Weights of a small self-supervised image encoder.
Model: 13.6M parameters, norm rmsnorm, patch size [2, 2].
Training: muon at rate 0.013, 4700 steps.
Data: trained on photos of plants and fungi (iNaturalist), 6.7 epochs.
Rows from block 6, named by matrix and row number. Rows with one number belong to one neuron. Each number is 50 + 15 x the weight over its row's rms, rounded and kept within 0 to 99. All counts start at 0. After the name is the row's rms in percent of the matrix's.
# fc1: MLP up (model.blocks.6.mlp.fc1.weight, 768x192), inputs 96-191
# fc2: MLP down (model.blocks.6.mlp.fc2.weight, 192x768, transposed), outputs 96-191
fc1.704 115:18 17 40 53 45 55 84 60 41 27 32 34 51 69 57 44 62 53 36 54 48 35 30 71 61 58 60 41 47 59 65 59 53 51 70 41 69 62 57 31 35 52 31 63 46 71 51 60 28 42 54 44 40 28 53 38 40 27 46 22 39 44 47 51 45 72 49 26 31 69 56 50 63 34 50 68 47 41 59 54 53 59 75 64 75 12 15 56 35 51 58 66 68 92 21 41
fc2.704 101:38 39 17 51 49 69 60 81 28 44 46 19 37 71 30 52 56 53 74 79 39 40 59 60 36 45 42 42 51 52 64 44 42 55 63 50 41 55 39 53 61 62 71 51 54 64 53 57 14 69 50 27 39 36 67 36 77 52 60 39 43 48 50 47 40 35 76 35 30 41 65 59 66 31 62 31 58 89 46 51 55 45 73 49 56 60 37 42 26 55 40 31 43 66 16 55
fc1.705 094:39 48 44 56 40 80 67 52 38 77 72 53 12 48 44 46 49 76 58 43 61 60 57 24 51 36 52 24 52 48 51 63 54 46 63 56 35 69 77 31 56 59 64 33 34 61 55 58 54 42 52 66 60 54 65 59 48 25 77 41 30 52 89 31 58 37 58 64 18 42 78 77 62 55 28 70 68 50 54 49 27 36 58 64 29 23 32 48 72 57 45 59 50 60 53 54
fc2.705 095:46 56 48 53 50 78 60 34 73 64 55 71 09 55 33 40 49 36 48 67 46 52 47 29 27 36 42 34 39 65 63 38 45 63 85 47 38 58 32 43 36 65 45 16 40 73 64 61 47 42 66 50 73 61 38 44 68 51 59 33 39 43 42 48 42 42 64 64 38 44 63 58 51 51 34 58 46 57 67 62 53 46 61 69 23 52 08 65 65 23 39 30 59 50 37 33
fc1.706 111:54 61 26 51 62 58 85 39 41 60 85 33 64 47 57 74 23 59 38 52 50 63 38 36 58 71 66 53 51 40 61 70 52 40 39 50 31 61 27 49 63 54 53 49 52 52 72 34 27 56 58 58 62 65 45 69 57 68 46 71 68 34 46 39 54 31 52 28 63 41 61 54 50 51 78 40 47 69 61 56 70 45 56 65 46 43 50 62 64 49 50 40 32 39 34 58
fc2.706 108:63 48 36 71 65 58 76 69 40 61 68 68 55 44 51 48 36 65 25 74 59 64 80 37 53 51 55 29 56 40 46 60 45 70 43 51 47 53 42 55 45 49 67 59 55 55 47 47 19 48 62 53 83 45 40 36 33 66 55 71 57 50 68 51 37 52 39 28 44 45 61 66 19 32 84 35 34 67 35 49 53 36 39 56 21 60 63 60 42 35 63 31 48 46 43 51
fc1.707 072:42 07 57 47 57 31 41 65 57 46 34 36 75 60 72 55 35 49 50 45 53 37 32 44 72 47 64 67 34 56 45 56 51 66 63 58 32 75 41 58 47 51 65 77 42 56 25 57 34 59 22 65 76 57 52 54 45 17 40 45 64 48 29 54 16 38 60 32 23 48 55 34 41 39 37 54 56 53 24 57 53 27 48 41 53 52 64 63 50 52 16 36 40 46 63 68
fc2.707 078:38 16 24 41 41 55 49 54 52 39 44 37 59 66 51 53 29 54 40 41 39 27 46 73 73 54 61 57 26 55 26 38 47 47 46 44 43 49 55 55 55 68 46 63 90 39 48 67 51 56 65 49 26 66 65 62 82 26 37 53 50 77 69 54 58 46 69 63 59 46 43 70 38 38 60 55 48 36 44 59 39 64 21 31 38 36 40 25 55 17 39 47 48 27 36 53
fc1.708 102:35 14 46 46 54 66 92 50 46 55 65 68 48 52 36 31 41 75 59 45 50 29 31 37 56 38 64 57 59 43 65 63 54 45 23 58 67 55 65 56 46 41 33 76 76 78 55 65 84 43 46 47 59 43 40 45 49 53 48 75 33 64 37 56 56 56 74 39 45 46 38 69 73 77 65 62 33 80 39 61 30 70 49 74 72 39 47 41 66 43 24 23 58 30 55 49
fc2.708 119:36 13 68 65 48 84 81 66 57 51 58 51 54 29 57 24 53 66 72 65 47 42 46 22 52 44 36 28 45 47 72 60 46 77 05 41 48 60 74 53 55 58 54 59 71 72 58 74 89 71 33 41 64 29 49 53 48 21 47 68 64 63 49 50 43 53 35 35 39 63 64 68 57 62 66 47 15 61 36 65 31 50 65 49 68 50 29 46 72 39 31 55 56 40 49 55
fc1.709 078:27 37 21 48 38 48 45 47 37 43 64 41 26 52 61 46 36 52 57 61 17 48 63 44 15 40 45 35 74 51 46 81 29 53 30 75 52 68 58 72 45 67 52 42 32 46 18 54 61 86 54 34 29 76 56 57 62 46 54 69 43 35 79 52 40 51 51 52 45 43 45 44 26 33 60 60 44 80 55 38 48 69 40 62 52 64 36 42 59 70 48 30 47 51 30 39
fc2.709 088:32 45 35 55 50 46 60 69 29 51 57 45 20 61 73 43 55 54 70 61 32 65 52 48 00 60 45 56 51 57 53 33 47 58 49 68 50 39 43 60 42 27 49 20 28 42 77 41 55 72 68 33 41 55 72 49 53 45 54 65 51 51 80 49 32 68 53 41 49 57 59 41 55 53 40 43 40 71 73 54 67 62 66 69 47 47 71 49 55 66 49 77 46 56 65 19
fc1.710 106:51 53 58 65 63 53 63 57 75 45 56 38 39 63 47 53 24 56 83 34 43 52 62 48 42 70 38 59 35 44 84 14 44 36 54 43 43 50 40 75 51 41 37 50 75 35 38 60 49 43 31 20 61 51 55 54 45 38 61 70 45 91 46 57 33 25 14 69 45 65 65 63 55 47 57 60 63 56 61 42 41 62 61 44 77 56 57 34 53 47 49 43 19 51 58 40
fc2.710 107:27 60 54 31 71 37 61 31 64 53 44 34 33 50 51 48 33 44 59 35 43 56 50 52 53 56 61 54 54 57 63 41 43 48 47 56 65 45 42 53 65 51 28 53 62 51 37 53 46 61 57 19 59 09 51 53 54 27 54 51 44 53 61 44 49 36 43 70 32 63 46 87 40 50 87 57 59 66 67 63 50 37 74 64 87 43 43 55 29 55 60 44 56 28 57 34
fc1.711 088:38 38 49 42 63 59 47 53 12 61 40 31 49 62 24 35 29 63 34 41 54 62 39 51 24 33 57 79 78 00 35 76 42 76 37 43 32 51 22 47 58 44 68 57 52 49 38 55 70 37 48 20 66 45 09 31 43 53 59 34 49 32 37 42 60 63 62 40 50 63 37 61 66 48 30 44 50 70 47 40 24 52 42 40 70 45 58 53 33 23 56 44 49 45 59 42
fc2.711 117:21 36 48 23 76 89 51 36 32 34 15 12 35 30 49 47 46 42 10 46 54 52 31 40 46 46 42 45 46 00 50 43 47 60 41 67 41 41 59 46 53 42 49 43 61 69 66 57 71 53 45 44 41 51 43 55 48 47 52 28 52 41 33 51 65 64 61 36 46 55 47 82 77 47 35 45 46 26 56 36 40 36 41 59 49 60 37 43 17 29 50 19 46 56 52 27
fc1.712 092:35 74 60 87 54 49 74 47 35 51 54 18 37 33 51 36 64 34 44 50 58 50 44 53 64 38 42 74 52 04 71 40 38 42 55 43 66 46 49 48 48 47 42 80 46 64 33 55 16 42 35 65 73 38 54 59 23 72 45 59 47 63 14 45 41 50 52 61 55 76 55 48 54 50 64 42 79 46 65 48 53 55 38 47 60 52 57 30 37 56 41 49 39 26 55 85
fc2.712 094:38 49 40 71 57 74 67 48 45 55 44 33 36 19 44 60 64 35 42 44 40 66 60 54 47 20 62 35 56 14 68 63 51 60 69 54 57 43 40 26 41 43 54 69 63 51 33 72 42 44 75 76 25 52 31 84 49 97 87 47 70 56 41 36 53 31 75 61 27 57 60 44 37 51 39 65 69 30 48 30 66 53 56 64 70 37 48 59 36 31 59 56 67 53 62 00
fc1.713 092:61 71 61 63 74 36 39 62 33 48 85 65 57 59 43 51 43 63 47 52 25 45 66 43 41 37 61 27 46 61 65 45 17 12 44 75 45 66 41 42 44 46 53 64 43 44 65 53 57 42 52 30 35 44 37 63 61 54 37 67 51 57 32 52 78 35 39 27 40 49 49 50 79 21 50 57 68 55 62 59 50 26 67 10 23 51 48 57 48 49 48 49 66 38 65 66
fc2.713 100:66 39 69 36 52 63 55 57 55 48 55 65 41 61 43 83 45 34 53 58 52 79 38 21 38 23 56 57 53 40 48 35 34 46 36 35 49 58 54 39 51 49 51 47 52 41 45 50 79 34 76 46 55 55 57 26 41 54 58 50 44 52 48 39 41 35 43 50 51 65 58 49 27 78 46 52 38 81 61 45 31 47 62 39 70 46 46 57 33 60 47 27 72 25 64 71
fc1.714 108:32 12 22 32 58 68 67 57 63 78 38 39 27 50 44 66 56 60 63 64 68 48 45 61 44 61 63 36 45 37 46 40 46 68 49 50 47 51 88 53 50 49 36 31 50 70 07 62 67 39 41 57 59 57 60 61 38 38 48 58 49 76 22 51 62 65 49 26 37 45 49 68 18 46 61 46 47 62 68 60 27 59 50 49 38 24 42 37 67 63 44 26 40 40 41 63
fc2.714 124:44 58 39 31 24 62 83 38 63 54 59 72 28 53 67 81 62 61 70 35 31 55 69 72 11 53 34 44 16 28 56 26 40 52 48 55 59 32 46 43 48 34 50 54 56 04 60 61 51 68 57 31 54 50 37 65 44 51 46 52 45 47 27 54 46 69 57 62 56 06 56 60 37 41 80 35 69 71 54 89 38 47 61 40 57 45 37 76 76 51 41 35 42 51 53 59
fc1.715 112:30 41 56 70 25 84 20 63 31 71 33 27 58 40 76 69 31 63 44 44 52 69 45 39 69 45 54 49 39 38 64 37 62 58 43 67 66 35 63 35 70 63 44 75 56 31 18 50 50 53 54 50 36 29 44 80 74 60 80 48 43 58 40 44 61 74 55 37 40 46 47 39 36 26 41 57 48 57 49 40 30 46 37 40 56 43 49 67 47 66 48 59 51 36 63 70
fc2.715 128:30 35 61 53 25 93 14 79 29 62 46 41 99 62 38 77 29 38 42 66 38 49 59 31 39 41 44 52 63 28 48 59 46 46 50 47 42 43 47 67 71 37 49 56 38 44 47 69 35 59 68 70 42 33 33 41 54 58 51 60 59 36 47 47 49 52 45 72 43 39 50 46 35 71 42 58 40 34 41 71 53 65 56 68 33 42 36 75 54 56 49 56 48 38 49 49
fc1.716 102:76 65 54 67 45 52 48 74 72 34 49 51 29 60 31 40 47 39 40 17 42 49 29 64 37 41 44 91 11 36 31 52 50 50 52 39 53 43 21 28 68 65 58 41 53 49 33 60 57 32 45 45 28 63 23 48 44 68 55 64 34 54 36 35 80 52 45 36 55 62 71 61 68 73 37 36 44 55 46 23 26 67 45 39 56 56 69 52 28 64 26 36 45 48 50 74
fc2.716 084:60 13 09 72 46 67 58 80 68 26 46 55 45 65 56 60 74 19 38 33 48 55 44 55 30 55 43 58 42 53 58 36 78 52 84 49 70 42 48 56 55 48 56 59 54 35 49 47 70 55 36 27 62 81 33 72 38 53 48 59 50 77 61 59 65 58 45 60 92 25 68 59 67 68 38 63 16 56 32 26 42 46 61 36 31 33 25 39 48 46 50 47 20 58 24 33
fc1.717 071:34 41 65 56 58 37 64 50 32 38 79 46 78 44 48 43 38 62 80 51 47 51 55 43 20 63 81 57 92 44 46 47 48 49 49 51 05 31 38 52 72 32 44 35 62 42 40 65 38 21 27 43 50 26 14 36 49 16 50 65 52 65 47 45 34 64 67 46 49 41 30 53 64 57 48 64 50 61 57 60 57 53 56 44 60 40 26 37 57 21 69 55 45 36 37 42
fc2.717 082:30 29 28 43 38 23 42 74 48 55 46 58 76 64 52 62 48 40 56 66 64 70 59 33 37 46 66 61 50 42 49 58 70 50 23 49 57 96 37 42 55 42 34 39 43 55 51 48 72 34 59 72 61 35 66 44 44 21 83 63 65 57 54 54 53 58 56 45 39 52 37 30 27 57 53 70 66 40 73 47 63 52 50 36 44 45 34 45 73 74 38 80 74 22 54 29
fc1.718 122:43 29 42 54 72 42 32 63 77 41 66 39 50 44 46 51 59 53 55 76 33 99 55 53 43 60 34 46 50 41 43 49 44 55 36 66 58 61 46 45 72 37 43 53 45 83 56 55 30 39 31 73 41 42 64 58 36 53 28 45 36 48 62 42 67 68 59 46 38 53 21 36 67 41 57 20 54 62 56 51 27 63 76 44 69 53 53 68 69 64 26 49 44 66 35 67
fc2.718 104:31 60 23 57 52 21 27 46 59 31 17 53 73 41 45 43 53 29 77 57 76 56 10 58 62 49 49 35 39 45 43 49 27 48 59 25 22 70 49 50 44 53 65 75 36 46 43 63 41 72 79 77 42 45 50 53 42 31 73 71 61 40 49 45 59 30 26 30 46 63 59 47 82 70 89 43 49 46 37 38 64 49 65 36 58 47 47 40 71 45 47 57 51 33 44 75
fc1.719 096:32 38 43 63 46 62 48 42 32 73 57 46 43 45 18 14 23 53 46 12 63 56 45 41 19 62 57 64 36 34 59 47 45 22 52 46 36 41 70 37 55 41 30 51 44 64 38 55 52 19 76 81 54 31 69 44 64 75 22 28 55 60 54 48 47 48 28 41 52 44 47 56 33 45 49 52 25 56 31 72 49 65 70 48 39 46 64 46 55 19 76 63 36 39 33 47
fc2.719 100:53 43 58 51 33 64 47 78 57 45 63 61 66 32 34 49 00 31 78 29 52 55 57 27 44 53 48 43 43 17 36 47 18 44 73 60 44 75 50 54 38 56 36 52 57 49 59 63 48 28 61 54 59 54 59 40 43 78 33 20 46 41 55 50 35 50 43 23 46 51 49 45 71 18 49 35 46 52 36 61 65 55 68 53 28 62 68 34 49 51 58 46 33 51 47 48
fc1.720 085:48 40 47 81 61 71 43 36 22 34 51 29 54 33 55 35 41 53 43 58 61 45 49 45 63 45 64 70 51 75 62 44 62 68 48 57 38 73 68 35 38 35 54 47 46 58 59 47 09 34 38 71 36 38 68 42 58 57 77 32 42 61 85 40 42 63 32 49 54 67 54 39 31 44 43 42 29 71 39 94 29 45 17 42 34 34 65 51 44 39 41 22 56 27 58 56
fc2.720 095:43 13 51 78 53 33 48 57 48 67 51 24 73 36 42 36 61 50 44 50 43 35 63 59 51 36 63 36 61 77 33 53 30 73 64 59 64 39 52 51 79 53 59 66 18 34 55 39 31 29 54 55 48 57 42 36 43 64 50 41 36 35 40 12 60 41 44 33 72 55 54 24 14 50 61 55 51 80 38 48 53 49 26 38 88 35 58 74 39 33 60 54 78 25 43 50
fc1.721 072:72 45 48 69 46 33 41 20 66 25 63 24 52 44 59 34 40 73 38 58 59 47 55 36 40 54 52 45 54 40 43 51 32 29 59 41 85 59 38 55 75 53 41 78 31 61 58 33 35 40 53 47 33 49 57 43 53 52 60 27 43 34 45 56 74 35 46 65 52 56 66 46 88 20 26 21 70 81 32 63 44 78 62 35 57 57 39 52 60 33 36 50 40 66 50 47
fc2.721 073:68 72 72 66 62 54 40 53 12 54 58 49 49 54 30 35 44 51 40 56 68 47 48 47 55 51 54 63 60 46 54 27 61 58 51 51 85 27 58 39 14 31 57 74 41 29 43 56 62 59 46 39 46 51 66 28 68 66 41 55 59 55 52 48 57 37 35 34 48 66 49 63 21 45 73 26 45 60 18 56 49 52 72 54 26 52 43 55 64 71 46 38 65 62 55 41
fc1.722 085:25 30 46 43 49 58 65 72 40 14 71 30 48 65 51 33 39 57 63 47 61 60 34 63 28 52 54 45 44 71 41 69 50 62 39 66 29 39 65 76 29 72 48 39 33 69 24 23 55 72 29 53 66 51 62 40 44 48 49 38 31 36 53 64 44 74 51 56 30 44 33 62 51 81 24 38 60 34 66 77 32 47 63 60 71 62 37 55 55 50 31 64 58 47 75 69
fc2.722 088:48 47 45 44 54 38 70 67 63 21 41 70 58 48 52 67 19 62 50 39 46 31 38 42 49 46 35 52 31 39 30 37 13 57 59 38 36 46 53 61 26 31 47 39 28 41 41 50 24 47 65 14 42 24 67 27 68 56 32 62 56 41 38 50 67 45 31 48 66 63 55 68 47 61 64 41 25 59 64 59 53 51 84 41 56 16 88 64 52 49 60 50 60 62 75 45
fc1.723 111:47 32 48 49 41 37 70 38 48 54 51 57 36 65 63 46 54 42 53 55 61 56 53 61 36 34 62 42 87 13 55 59 22 51 35 60 49 36 31 49 61 35 65 63 36 28 52 87 40 55 35 55 50 06 40 65 57 49 48 45 61 47 43 71 92 74 51 27 47 48 46 48 48 58 68 57 54 62 83 71 45 51 53 56 74 79 40 48 24 51 53 38 58 34 49 63
fc2.723 124:52 05 42 34 54 42 70 54 94 45 30 66 30 43 60 41 65 42 37 50 52 39 48 34 60 40 28 38 55 14 36 65 18 28 50 63 39 34 55 39 35 48 50 76 33 59 54 57 82 67 37 65 72 22 45 43 42 44 43 42 82 22 55 55 69 42 48 74 33 38 30 64 58 40 42 62 55 69 83 81 29 33 45 71 46 52 70 42 30 19 49 51 30 57 25 62
fc1.724 096:31 22 41 39 51 27 50 57 72 30 41 54 58 70 38 46 41 44 47 46 29 59 47 45 36 48 53 47 37 42 54 44 56 46 43 52 43 37 34 28 62 63 50 75 38 37 61 75 26 68 39 64 85 34 39 65 58 42 77 47 61 57 46 44 60 43 67 68 52 64 54 71 58 62 39 66 51 33 48 35 23 47 40 65 31 30 40 28 66 59 46 42 72 36 29 68
fc2.724 109:50 49 40 24 43 66 47 38 59 48 43 69 82 71 56 31 61 65 51 49 41 49 52 27 37 54 57 42 54 35 30 62 43 34 17 32 61 48 26 33 62 42 37 84 37 51 42 53 40 46 57 71 46 32 49 56 52 26 55 55 69 52 48 35 63 48 39 53 38 40 55 86 44 57 40 68 61 09 73 38 41 71 47 38 56 48 40 21 94 66 56 48 71 50 63 55
fc1.725 104:48 45 69 52 44 33 44 47 35 51 67 33 26 46 48 56 59 44 56 46 70 72 55 52 46 56 56 91 39 56 41 50 64 57 42 50 30 36 35 56 71 62 56 35 80 68 57 54 45 64 51 57 43 60 61 47 63 43 51 56 61 64 31 46 82 29 54 64 29 51 57 33 62 55 39 60 42 39 31 24 01 55 40 60 28 58 81 64 48 45 46 35 60 54 43 47
fc2.725 075:74 62 48 43 60 43 20 51 53 52 58 05 40 35 33 48 74 38 33 39 51 55 48 54 59 83 60 37 48 24 54 45 44 29 50 39 62 45 14 28 45 53 48 41 47 33 49 59 58 46 60 45 56 59 43 52 36 67 32 42 59 32 66 41 27 60 51 41 50 55 36 44 48 67 42 76 25 10 47 48 40 43 65 57 48 43 52 76 41 53 85 46 32 43 41 23
fc1.726 117:25 25 57 57 48 44 53 55 30 63 46 25 31 53 40 43 43 45 42 60 54 43 16 41 70 44 47 29 31 39 49 65 84 48 74 53 48 47 47 66 61 88 48 74 29 66 51 60 39 18 43 69 14 31 33 42 53 73 42 35 76 65 54 52 29 32 62 53 34 38 45 60 32 66 45 40 54 68 63 39 44 34 70 55 50 70 45 61 90 26 60 68 51 63 45 35
fc2.726 096:55 72 59 26 53 47 59 64 54 47 59 49 38 46 45 57 38 59 58 42 46 56 42 85 64 62 41 48 41 67 15 39 36 45 58 58 56 79 40 70 35 37 70 55 28 47 55 39 27 39 08 61 60 39 68 38 63 31 22 39 45 40 40 63 64 64 42 39 35 33 55 47 51 21 70 73 51 66 70 35 34 29 72 32 49 84 47 40 46 73 46 52 61 56 40 46
fc1.727 096:32 47 62 51 46 46 56 51 44 53 64 64 57 69 54 23 26 44 22 62 58 68 55 45 41 33 57 54 58 26 43 55 41 79 59 55 77 41 99 57 50 63 34 53 29 47 50 69 42 29 66 69 57 68 27 47 68 54 59 48 66 30 46 59 47 66 71 35 35 46 74 59 46 54 29 52 48 54 56 56 60 51 53 56 64 18 56 60 63 32 33 37 60 62 60 84
fc2.727 098:56 41 41 52 35 41 62 49 16 46 21 51 62 57 58 82 56 52 38 11 60 29 55 49 47 54 53 42 25 65 66 57 24 37 64 61 57 57 64 46 47 29 53 64 42 45 32 40 42 47 62 76 53 49 40 43 40 59 49 50 47 62 82 17 72 23 32 42 74 37 36 72 32 63 43 52 63 48 51 46 28 37 48 62 41 66 67 60 30 27 64 44 29 56 55 44
fc1.728 116:63 31 28 75 47 73 49 44 48 33 72 33 26 51 87 21 26 11 62 56 62 74 45 65 66 49 51 51 45 29 06 61 79 41 73 55 40 61 66 55 36 75 46 53 57 43 46 54 56 54 27 72 28 56 40 75 67 42 47 41 55 37 36 36 55 51 25 49 43 74 31 81 54 54 57 49 18 38 62 55 42 44 38 58 54 44 76 47 50 57 35 29 38 53 51 48
fc2.728 149:48 23 46 74 36 99 57 73 40 37 57 28 26 60 68 61 38 50 70 54 54 50 44 65 55 62 44 65 39 43 30 41 69 29 56 51 57 46 39 54 47 51 48 52 73 48 59 43 56 62 20 53 41 59 42 55 45 60 58 49 79 46 53 52 49 43 40 54 39 39 18 72 46 35 35 58 33 42 53 67 48 58 51 41 50 39 72 36 37 48 36 41 34 49 62 54
fc1.729 084:58 54 55 48 83 40 66 61 27 20 42 39 48 46 34 44 39 46 30 48 57 33 67 99 66 34 42 51 40 53 25 54 35 33 38 48 54 76 51 43 65 39 71 38 51 69 45 43 55 34 45 41 46 30 23 62 52 44 51 52 55 66 64 43 64 31 50 60 58 68 46 30 99 40 67 58 32 58 30 72 55 60 41 75 40 71 70 37 46 41 35 37 43 58 71 48
fc2.729 091:37 15 32 49 58 62 56 90 23 42 55 37 77 54 54 69 26 48 17 46 42 56 51 32 62 58 36 59 53 64 50 54 39 36 45 48 67 44 53 47 66 41 39 50 60 69 53 45 62 40 54 35 54 53 60 44 30 47 66 45 52 29 49 77 34 33 48 68 67 45 44 11 79 35 64 49 31 52 23 60 43 61 49 48 36 66 76 51 37 55 67 61 50 58 61 69
fc1.730 105:41 54 54 82 77 36 82 45 52 64 32 66 65 48 17 34 36 13 64 36 89 42 34 29 32 45 55 59 41 55 46 46 41 40 68 52 59 31 43 34 65 35 42 50 79 63 57 41 49 76 41 80 50 43 63 48 44 40 48 75 53 67 75 53 70 63 50 71 46 58 58 56 21 51 35 54 35 40 63 62 24 26 83 38 70 47 68 69 49 52 30 54 61 17 51 54
fc2.730 093:42 71 56 66 69 44 71 55 59 50 16 67 78 25 42 48 12 29 62 50 42 51 37 44 54 55 57 36 34 51 55 38 37 25 54 45 76 18 48 54 44 37 54 44 78 67 59 42 66 82 65 59 57 53 46 33 36 40 45 63 59 12 56 53 42 30 57 56 52 50 49 75 35 40 33 50 40 47 67 39 63 41 66 31 74 57 99 45 64 46 55 65 46 13 62 50
fc1.731 123:40 73 45 51 48 31 48 32 33 44 71 32 64 62 46 77 40 45 32 66 30 58 44 28 72 54 60 52 42 44 43 41 48 45 58 72 63 63 62 59 66 56 37 27 41 60 46 36 28 63 52 29 50 49 38 84 43 64 56 65 46 68 38 47 30 64 53 36 28 54 69 50 39 47 63 29 34 58 67 76 55 42 53 34 23 41 69 47 38 40 53 47 39 48 40 52
fc2.731 126:30 68 67 65 27 17 59 41 61 56 65 32 46 52 51 62 67 42 19 68 44 69 47 19 64 59 53 61 77 77 47 46 81 42 32 73 52 63 51 26 52 57 41 44 47 52 67 50 34 71 76 48 59 58 30 50 42 65 44 51 39 47 65 52 18 60 54 42 30 57 54 51 41 42 59 51 36 78 74 73 42 37 85 60 52 60 71 42 63 35 46 54 68 46 36 58
fc1.732 084:34 33 51 52 50 30 44 60 39 25 61 36 54 47 61 39 38 79 47 49 73 37 50 62 50 51 52 64 69 22 49 41 41 53 34 43 89 45 65 45 73 38 77 64 32 55 33 48 55 47 54 39 42 28 27 65 48 45 45 38 54 37 61 41 53 72 46 52 21 52 49 16 51 58 33 55 67 57 54 49 40 26 25 31 65 44 63 79 83 50 57 79 39 58 50 46
fc2.732 090:54 10 75 37 52 15 62 68 64 56 49 40 47 53 33 52 27 44 56 39 70 53 54 46 53 52 30 39 69 13 45 42 16 50 35 57 53 68 47 41 77 61 43 63 45 55 54 45 69 42 50 40 56 30 39 38 50 62 39 53 72 29 52 52 61 64 52 64 41 45 37 26 47 60 32 53 69 41 72 44 25 35 48 58 74 55 44 67 56 41 49 60 40 37 19 46
fc1.733 100:47 60 23 46 77 40 46 46 69 42 53 59 41 61 60 45 16 54 41 44 27 36 30 48 31 43 51 46 31 49 51 51 75 54 51 28 63 43 41 69 67 81 37 54 49 36 47 70 37 38 45 54 24 39 68 53 43 65 53 35 61 62 49 59 36 33 54 34 73 75 69 83 70 55 66 50 46 45 47 50 35 61 52 60 41 50 41 62 52 73 54 50 29 32 29 42
fc2.733 091:39 73 20 51 72 57 57 38 63 43 58 50 62 33 40 68 47 51 89 68 31 69 50 65 77 51 29 41 59 43 60 26 59 55 62 52 15 40 51 51 28 50 62 53 50 37 65 56 59 56 63 48 56 39 70 57 40 32 46 66 62 51 59 68 44 38 62 52 77 30 46 79 22 58 37 24 67 62 63 66 51 75 71 36 50 52 24 49 40 33 37 83 53 35 33 48
fc1.734 070:47 29 33 53 36 23 65 36 60 39 71 37 57 37 65 36 36 60 46 61 46 69 43 59 58 24 72 45 66 55 46 52 10 69 58 56 30 47 60 65 63 50 25 40 65 57 55 50 30 46 60 40 67 37 48 56 75 48 47 43 55 65 49 23 53 29 59 61 62 28 29 37 53 69 35 53 43 78 66 53 31 45 66 58 49 38 61 69 64 49 44 45 47 56 10 68
fc2.734 069:47 47 51 54 30 34 51 33 22 44 19 47 56 43 48 36 56 76 48 70 48 44 40 70 60 62 45 60 41 37 52 70 42 64 33 43 38 73 26 56 76 35 57 58 39 51 46 21 23 59 49 83 54 51 53 27 45 60 58 45 65 37 45 44 52 44 43 57 47 25 36 16 60 23 62 59 67 64 43 19 46 74 85 11 29 33 48 98 74 41 43 44 34 29 53 49
fc1.735 118:71 12 35 66 44 61 64 57 46 65 58 48 41 66 35 53 51 60 51 70 45 43 59 45 43 40 52 39 40 45 32 52 31 56 42 71 40 66 38 52 42 67 71 61 00 33 47 71 36 56 43 43 66 78 64 32 69 77 70 91 68 63 51 58 30 50 50 64 18 45 31 17 50 61 48 50 47 31 53 41 49 32 40 57 42 62 43 66 35 50 50 43 49 49 39 46
fc2.735 114:33 08 35 57 46 65 55 33 58 49 60 65 31 99 35 49 52 50 48 29 56 52 43 59 63 40 61 48 25 34 67 35 59 44 10 29 41 64 70 58 41 59 48 51 35 51 56 60 63 23 35 72 63 47 67 53 55 75 58 83 66 38 46 61 51 55 54 53 48 46 51 22 01 50 47 35 53 35 72 43 53 42 21 67 56 68 39 75 46 71 52 59 47 43 39 50
fc1.736 122:59 45 48 44 50 52 54 74 54 53 54 55 69 26 66 56 39 15 56 50 59 60 38 21 39 38 62 61 34 51 68 31 27 39 35 38 55 73 52 26 51 24 32 24 50 63 39 65 78 43 46 25 53 47 53 49 40 49 47 43 51 71 68 44 58 33 52 65 46 58 35 52 53 51 31 34 39 50 60 31 47 59 91 72 33 64 51 47 30 64 72 34 61 22 79 51
fc2.736 101:26 64 34 42 41 38 21 79 48 97 48 65 72 57 71 69 51 43 69 58 54 56 54 58 56 59 51 44 39 76 22 42 49 64 63 33 52 50 35 53 47 48 44 15 51 74 42 42 47 33 60 45 49 59 54 58 39 30 43 42 56 43 66 46 71 45 48 64 68 36 49 75 29 46 42 45 25 67 42 38 79 40 53 32 60 59 47 68 32 36 59 43 46 92 72 57
fc1.737 123:56 52 56 43 46 34 22 63 46 42 37 60 41 64 54 40 41 61 52 59 73 65 52 62 17 50 47 64 43 26 67 62 64 27 58 31 64 78 64 60 32 45 42 26 33 22 40 43 50 29 48 31 45 47 01 43 56 69 48 16 70 41 53 56 47 36 62 52 64 59 82 49 58 59 77 45 46 42 76 50 37 48 21 41 41 61 60 71 43 53 21 34 67 57 46 45
fc2.737 107:55 57 51 73 52 29 38 58 40 54 19 75 09 66 62 33 40 40 82 52 32 29 45 57 38 54 48 75 23 39 75 70 70 36 59 29 70 55 59 40 24 41 67 24 47 67 46 59 16 42 40 31 44 30 45 45 39 64 58 37 49 32 51 61 38 54 44 88 39 45 70 52 61 37 99 53 50 25 45 37 55 30 52 58 43 55 60 98 66 25 61 25 59 55 54 59
fc1.738 085:26 49 64 63 67 56 68 36 45 50 75 26 41 74 45 29 39 66 67 81 36 51 71 66 68 40 49 38 49 62 30 51 29 15 67 69 51 50 57 53 27 35 49 52 54 57 30 70 58 56 68 32 49 32 59 25 33 52 49 48 70 45 60 49 49 37 35 47 53 54 59 28 41 56 35 62 52 36 67 69 40 61 22 53 50 45 73 66 35 52 28 68 41 43 47 19
fc2.738 083:42 75 57 38 54 73 63 28 70 65 58 35 47 99 66 35 30 44 66 74 66 45 76 57 65 47 46 33 55 36 41 44 62 46 82 59 69 66 49 53 36 54 65 46 55 44 23 55 54 45 53 54 56 39 47 51 50 71 52 59 93 42 69 63 55 46 42 60 68 16 60 49 31 55 45 37 44 31 67 69 05 38 32 66 24 67 57 39 52 41 57 60 37 66 50 31
fc1.739 088:31 65 42 72 13 40 37 38 46 27 55 22 47 55 68 36 15 35 62 60 44 67 58 53 55 32 30 37 49 34 50 42 55 53 49 50 58 87 61 29 29 49 44 40 36 63 61 64 61 28 46 21 36 81 68 44 71 27 69 27 53 46 64 65 40 65 20 37 32 66 52 62 57 27 30 59 41 66 50 70 40 24 50 63 58 56 82 50 55 43 49 51 69 40 58 17
fc2.739 071:74 42 59 70 34 48 77 36 37 33 83 27 11 69 54 37 57 69 61 78 49 28 58 36 49 33 52 54 49 26 64 55 81 43 56 35 39 39 24 61 50 55 61 61 79 65 56 34 42 49 53 45 67 63 57 54 43 66 54 36 67 57 59 68 50 33 33 36 61 45 72 59 50 52 56 49 39 67 42 75 36 49 46 27 57 62 46 54 39 66 58 74 67 54 46 62